Rows from block 7 of a small sound classifier, named by matrix and row number. Rows with one number belong to one channel. Each number is 500 + 25 x the weight over its row's rms, rounded and kept within 0 to 999. All counts start at 0. Numbers have three digits each.
After each channel's rows are labels from the 100 clips, of 14976, where the channel reaches its highest value: "responds to" is what is common among them. Only what is clearly more common there than usual is listed. The data: acted Russian speech (Dusha).
# convs1: grouped (8 groups) 3x3 conv (model.blocks.7.convs.1.weight, 384x48x3x3, each kernel summed), inputs within the group 0-47
# convs2: expand pointwise conv (model.blocks.7.convs.2.weight, 768x384x1x1, transposed), outputs 0-59

convs1.231:452510502440492462535491519484484480513501490518468499485506561498505509487523514489550506483474514489471507498513532449528508476510476536465495
convs2.231:456511466512477536507485507539529494486521536539499558484455536484470534504484492529508505532477520473545510448523502498540499516489469455476527457516507493499470510484487524523490
responds to: emotion: angry; emotion: positive

convs1.265:472488550487511473502542500495475471496429523523475517492487520495520515468537495518492470507520478501454452462471480481503501493527517479497482
convs2.265:483497475483509517535522523516504505515556507496499473471512423471499479533504492483473476521479497464564521440547541537507433507488516501557533533527506516463545552499505523487495
responds to: emotion: angry

convs1.238:486504527479522501536514508465503502469517488464479532496493450509511470477545529531464501459455475513467461483516484460525501497516507532520500
convs2.238:491531478505487487494524508493496522504528517474502572522498522511501494469529499500456531476460540435579502487488464494517494501494509506508456547524485502523532493510522504492513
responds to: emotion: positive; emotion: angry

convs1.79:475540490492498505492483488551467477513498516475502464490531503493544523528518483483546500518483474534495467497536545482484504550518476539494473
convs2.79:487515491462481501441513490480497467503506495476512516530489497485506498475493505479454470515505487502472504494483510518524495490486501472517485443538494484516499491528497471476518
responds to: emotion: positive

convs1.203:523480481489429498493508517504508478499503493480470477484536475468445540519497530522511506557465502496489500520472493530509462504459518480508489
convs2.203:524493481489508489492446508522528475518458499456505507516506494472538483486553472481477497502516502516484493495496561494484524437527472495496524517536509493511519535493486531480470
responds to: emotion: angry

convs1.95:500472505502484572463486482513471483472519529493534491503501533510462524497514517487463492539507457517523452511503485495532543526482515500529513
convs2.95:483517550463481506530515530517542477473503471502484506537544465509516515456500524486481493527497489530493483481526486531463471505530468496500473493485576508499509533491530511520474
responds to: emotion: angry; emotion: positive

convs1.361:509499532505494498487438514458471498509490446502476492473485518476472506468518530506463526469535540464503502486498494494512547513477529528468518
convs2.361:545514482523493513518492483436500523475505453488506489479516493431526449525495494482490492481502478460511471486456535479496498534494477519499537496510494495481530485481495474524446
responds to: emotion: positive

convs1.303:542535503489528529527534477535446480512509504470489503494514513494540545533484515488527516502501509460476494540484457447519489501487511518513488
convs2.303:487491507491572533512518530517512482471468496479470514475522527501490517555528479518489489497499525491472509494517546474482525469525503512525532540476466510504521506484497539521552
responds to: emotion: angry; emotion: positive

convs1.130:491489478511512538462501502498503470530519508482463468499518487493510530478537511571519489480492497457525537471504527508484473487537534486454488
convs2.130:513527455531511522488477458479513525504515472505459469483505491527479469492533511499511486522538519531518522523527501498464484477515485495515502518461495575507531486488501475518441
responds to: emotion: positive

convs1.330:498511468451493503489518490481487508499505491419517517487502516544485468502496468501531532502518489546565495513546471478517496503496518493488490
convs2.330:540531515547533544492521511462501505482490529511500490491496491451485496496473459505485476477548502491500517491489470496503480511483494460514540515558488530445506500508459503516536
responds to: emotion: angry

convs1.133:489469578474497501518499485505478497472524513500499507467512538487561490508478472490508483473516491519540480532492452530481482502521478516536492
convs2.133:465496524486534485500539507507496461528491536482526491490499530456469504489512536500524509479454524459510514497551499480479484525480477484503496501482494447539511478503462531501500
responds to: emotion: positive

convs1.121:508506480509525435508511529478526477479487475508493520503556489471507516492489492514501526547537464492539492486507476509517490535518504545527452
convs2.121:522507523489520513488522489484482492516524495487574517476515466488448517465413501494505478481496507495540486494423539523535546491575487504549496550484521505471480464523480507487494
responds to: emotion: positive

convs1.77:467505530489498536466496529492496488480526479478508509487497514526537482476466512506444508517499466545563486493472492500479496515477475500524442
convs2.77:524492512467481533499478486478527529525520489486491477521517436524494512510478477501490501478512484514523559486486508486510496517551482477448502519551494545522468523500538487468507
responds to: emotion: angry

convs1.102:469521454564540505495508492478518485491494516488484509525505473527459490484508467477486456505507474462472466463502510466488504515530503524467466
convs2.102:518501482491501499512487540440531497460513483477523451488493519482503526496534487530474474540508443490518523514498475508486493448508506497492500479504482481533525482492495503540524
responds to: emotion: positive

convs1.160:472494545517489527452520492504505450506518472464530530473489472481478536541499513484512483481522466514511525485535511514535525463506483462507480
convs2.160:516514478510510519474518493498495495467502474479504515501471507476488442521527461497528482507501484495471493484535517452521476502468498496527529465526512508474520508511488517476496
responds to: emotion: positive

convs1.227:492498469479452565482494519490552520500508467484542459532482510467524508466466504509504508477501486499504499538480506516486518470495458501525528
convs2.227:525481503458507544465544465504505488554510459485496531501474507526522484506536484516519503502549532493489512488479494503485501484490511476523507518554518515514495492485466542572499
responds to: emotion: angry

convs1.177:491511536489515481466515509495473515474492490502514480510509527444546450461525469483476516453537508507489494475467510512501471487524502512515556
convs2.177:503494488467497496489517521473467490511490508475487558481473520454506471505523513495562477516495543474521488513482464492506479499499476513491511488488535518466501489484539467490487
responds to: emotion: positive

convs1.30:497479522492550506512533542476544512498504488505453477483542483548497473517485462498501523523458528501554492493507505464483525507468505489492521
convs2.30:460479531489484492490461488443517513505482508510449490499517507518484495517496476520481425507499493482510483527486479471488502536484472474511510539523524491488511472489543480467504
responds to: emotion: positive

convs1.278:498521518457521529488523508482505483469489506469521508508523461491518514518537533479511490479490499486499442463523509540531459556494457487516486
convs2.278:492479508469475525511463429512506518485433474481530474548472475468525498488547457495502530507485483521475499482548470466477528527486511520521515529481463502526471471539467468500497
responds to: emotion: angry

convs1.134:475523536521479482481524506465529544494530509474479522464550486460521540477523481520478510514510491487522551480525471526501516487519515519520473
convs2.134:495516465523466485474491481533544494520486476486508508552482478482501462534571455522499494516478490488493531505469496526485480486514517489461480499491500482466497515503490466498544
responds to: emotion: positive

convs1.226:451503482502526515527561509485487499488496478495491474532524514505497531500438523543501481479488497501507511498515562433492517516512517516504508
convs2.226:489528501485492510472471499471514511511502489484496498490478480502507476480535528474507486485446482520469536514494531473479527524500486469544557474471517499489513488483558527512541
responds to: emotion: angry; emotion: positive

convs1.36:502498475521497514511521529467536482512495512512502526439506491510462518507461490525546518531495506485489492525437502471539476460522534480503479
convs2.36:515538507502517539544548503452488499494494524488494482474483514500474492518471487486527514437492527534519483542484504500463483514546513510494507487513519487498509457476472462465514
responds to: emotion: positive

convs1.304:498515499465479525500512510522553517538505505506452503495488500501473508480492505522521491491491461498480477558506516501506525484479533481446427
convs2.304:496448485523451518506556513524528463496491488501522504456476478502534499528506478517546500538475479475502507492473475502509473524540486462491498502525520476524471475492516512481437
responds to: emotion: angry

convs1.28:496512518530476497517507501533528532488505520440500487463529500527469488485495495479483513511486499519450483526525431471497496439506503509480479
convs2.28:477460526511514430459483514522520492492473513529477525503480517491430505498492486471476493444490512526501519453527481502481501519485468474455486449451491507449482493551513474486530
responds to: emotion: angry

convs1.332:494454530504502560517482525489543495482563514495502505538517471484496484504497499568502486476486509507518469449502511507521504477519469503501480
convs2.332:509496516448470530487510517501475489480495498520492502485580548464503498509507464496491477534479484513503504515493483502479551480496488525458492496494496472515486493525499530533516
responds to: emotion: positive

convs1.286:452467516565494522485512483487490513493509477524469476496429526448483511490476513503492511530508488509479502496488462490505526470540480501485473
convs2.286:507491502551548461473495518478496493497494536504489561478494527469515497516538460489502475506484474509497498510503491505501408483520511469476549497504534533483489491515511509513490
responds to: emotion: angry

convs1.341:517502514506546543510510490503489471496426517500529479515504482517529550469472461500469504493525484515503489492479507487478473514492495567474512
convs2.341:529489532490483507544530516523502501502484498444486475475529482508467532428510532495524520489487521535499509485506531484515459530448506506486524519534491481486526541480537503491474
responds to: emotion: positive

convs1.300:495514523560489509489486484551479471488429494510469514519504472477502524510522503484518504486463477492468478497483461459491493500465476545503497
convs2.300:493526506505488499480494482494465499539495455501497510533536486504510524461499479502541478458487466536504447476470472545508496493490556538516503502489501504465474497491535508462481
responds to: emotion: angry

convs1.159:522472499483494487501474434541503485524489527481476481485482569499517479517464521470476515472514476497489522494477517505520508480510535448526486
convs2.159:466461498462512488506477498503540557477504468493512470489532491508497494461486506486509531503469506503536452461500513488497447480489530562535503533512493516502480528519496502485537
responds to: emotion: positive

convs1.49:500486481475493496543508477467510526488512485515511502471495468481526487512469474562484484504500452512492521531525487530490472570479492480484542
convs2.49:511472515485492509474506505488526506485491524509503493530470517491504507499516525518468500474448540508494492470490482466519492483517525499509489485492547485486499518498509462523502
responds to: emotion: positive

convs1.118:505493479534469488506522490475530464526537501501482502482557529531483491504470498501510428496471510457511491472512518473473502513472493468487461
convs2.118:500521493476480513490483475530484523477519506483481537518497497476483486537497477497530508469455504493486521501534457489500539493497481472502443481484496480496477521505458537515485
responds to: emotion: positive

convs1.167:502494489474493494497454510528509481478494515514501504455493454438501542560505498504492513447527503456465480501503501474492497467513533495484478
convs2.167:532545503479511483524494476499505516496544534524488452495472476494543492526514498490504525473505480517493549517470511512502499513481482519491467520477502519495472493501473507486515
responds to: emotion: positive

convs1.373:477518506495496496525467432494518499465519514507485538488519451521533509477506549518514498527481518529513508491497570508471482531475499506479493
convs2.373:497502505473490540517498470476460491487501520494530501497503514444505515512510495474480512506484503508536495488539530470524481524511518488462522530473527496431452481487525536502513
responds to: emotion: positive

convs1.316:490517520440525482498475539549473480492530480486505526520512476533512543488526513515475511506501560517524489542470467503489501485523521512489520
convs2.316:505488532538463459504545525570489466452481494511523542495490488493452459479510469535507486499490506478497495500523493460510505476493482505521506467498469466516506454520483464545502
responds to: emotion: positive

convs1.147:534469457495506484481491503485531448457493496523513475561533476504525449507502485489507496495463486522471513537508509521539505505511477525527521
convs2.147:487511518483514459496482502496507508511490499469500477506523533480510484497476520479444513514476499505523508502517482491488534528574477504491496471504513472495491506521514501502527
responds to: emotion: positive

convs1.123:517537474491488514453510494474486484529508459483473503558478461522490469487515531518460515524495495473492529473542534537507504476524526493478490
convs2.123:500487529481472444455477524526489487484486565478486505491507509514521466490537503478530474450494523451502511479508518574462513539491503533493528515467526479510523489497539514491575
responds to: emotion: positive

convs1.297:466525502489518498498487519532482498518484515480512526512520508528508545523550525554476501518483454539470507532535520484508516518467544491532484
convs2.297:534507501515490500538518501503481480481485514509522511494491486503476511483518440494559556507542519475446508474478541492536458477468501448479485514491493507542439511478557503514511
responds to: emotion: positive

convs1.274:492508518473523517530526499515499479499459439505472486482497482461507533498529539476537524531523507475453493438493463502517505507491480501525497
convs2.274:511521486461502520497505510547526564466478476515557465488517516517508525547490458524501491468494527505512481455490500509552480449468500459479476494517523490501520433492504509474506
responds to: emotion: angry

convs1.354:526454485499502530497467491531520546506484504482502489506499468458502499495502478513492496506534512484508523487541465427466461506517529551495498
convs2.354:448509532494488460443522503538489516485500515478543505484498464476523480525525509506502490517475528473531559505510457464471531466490530503486484508495480519514515492529524507486519
responds to: emotion: angry; emotion: positive

convs1.275:443529526527475507488521492465464503486514486500482525499467486498506493474532498521467478505504501527444468449497463481492501523490529503527449
convs2.275:510480527522464509534486530483536518500487494479516527503500488479490545518529509503517494534468527513485502489560467501493540496498471527502520476504478484510509461509479466482534
responds to: emotion: positive

convs1.315:487507505488498558499467492506490517517459479479522484503471485483498519507453487550526512517515480559487511540465513474511464487473525471478469
convs2.315:550527473459562520491477504488485555514505509492490463491513468508499513516477526538530499556491544516456534512475450482527483509511473480533523491483508498472497516479508499498519
responds to: emotion: angry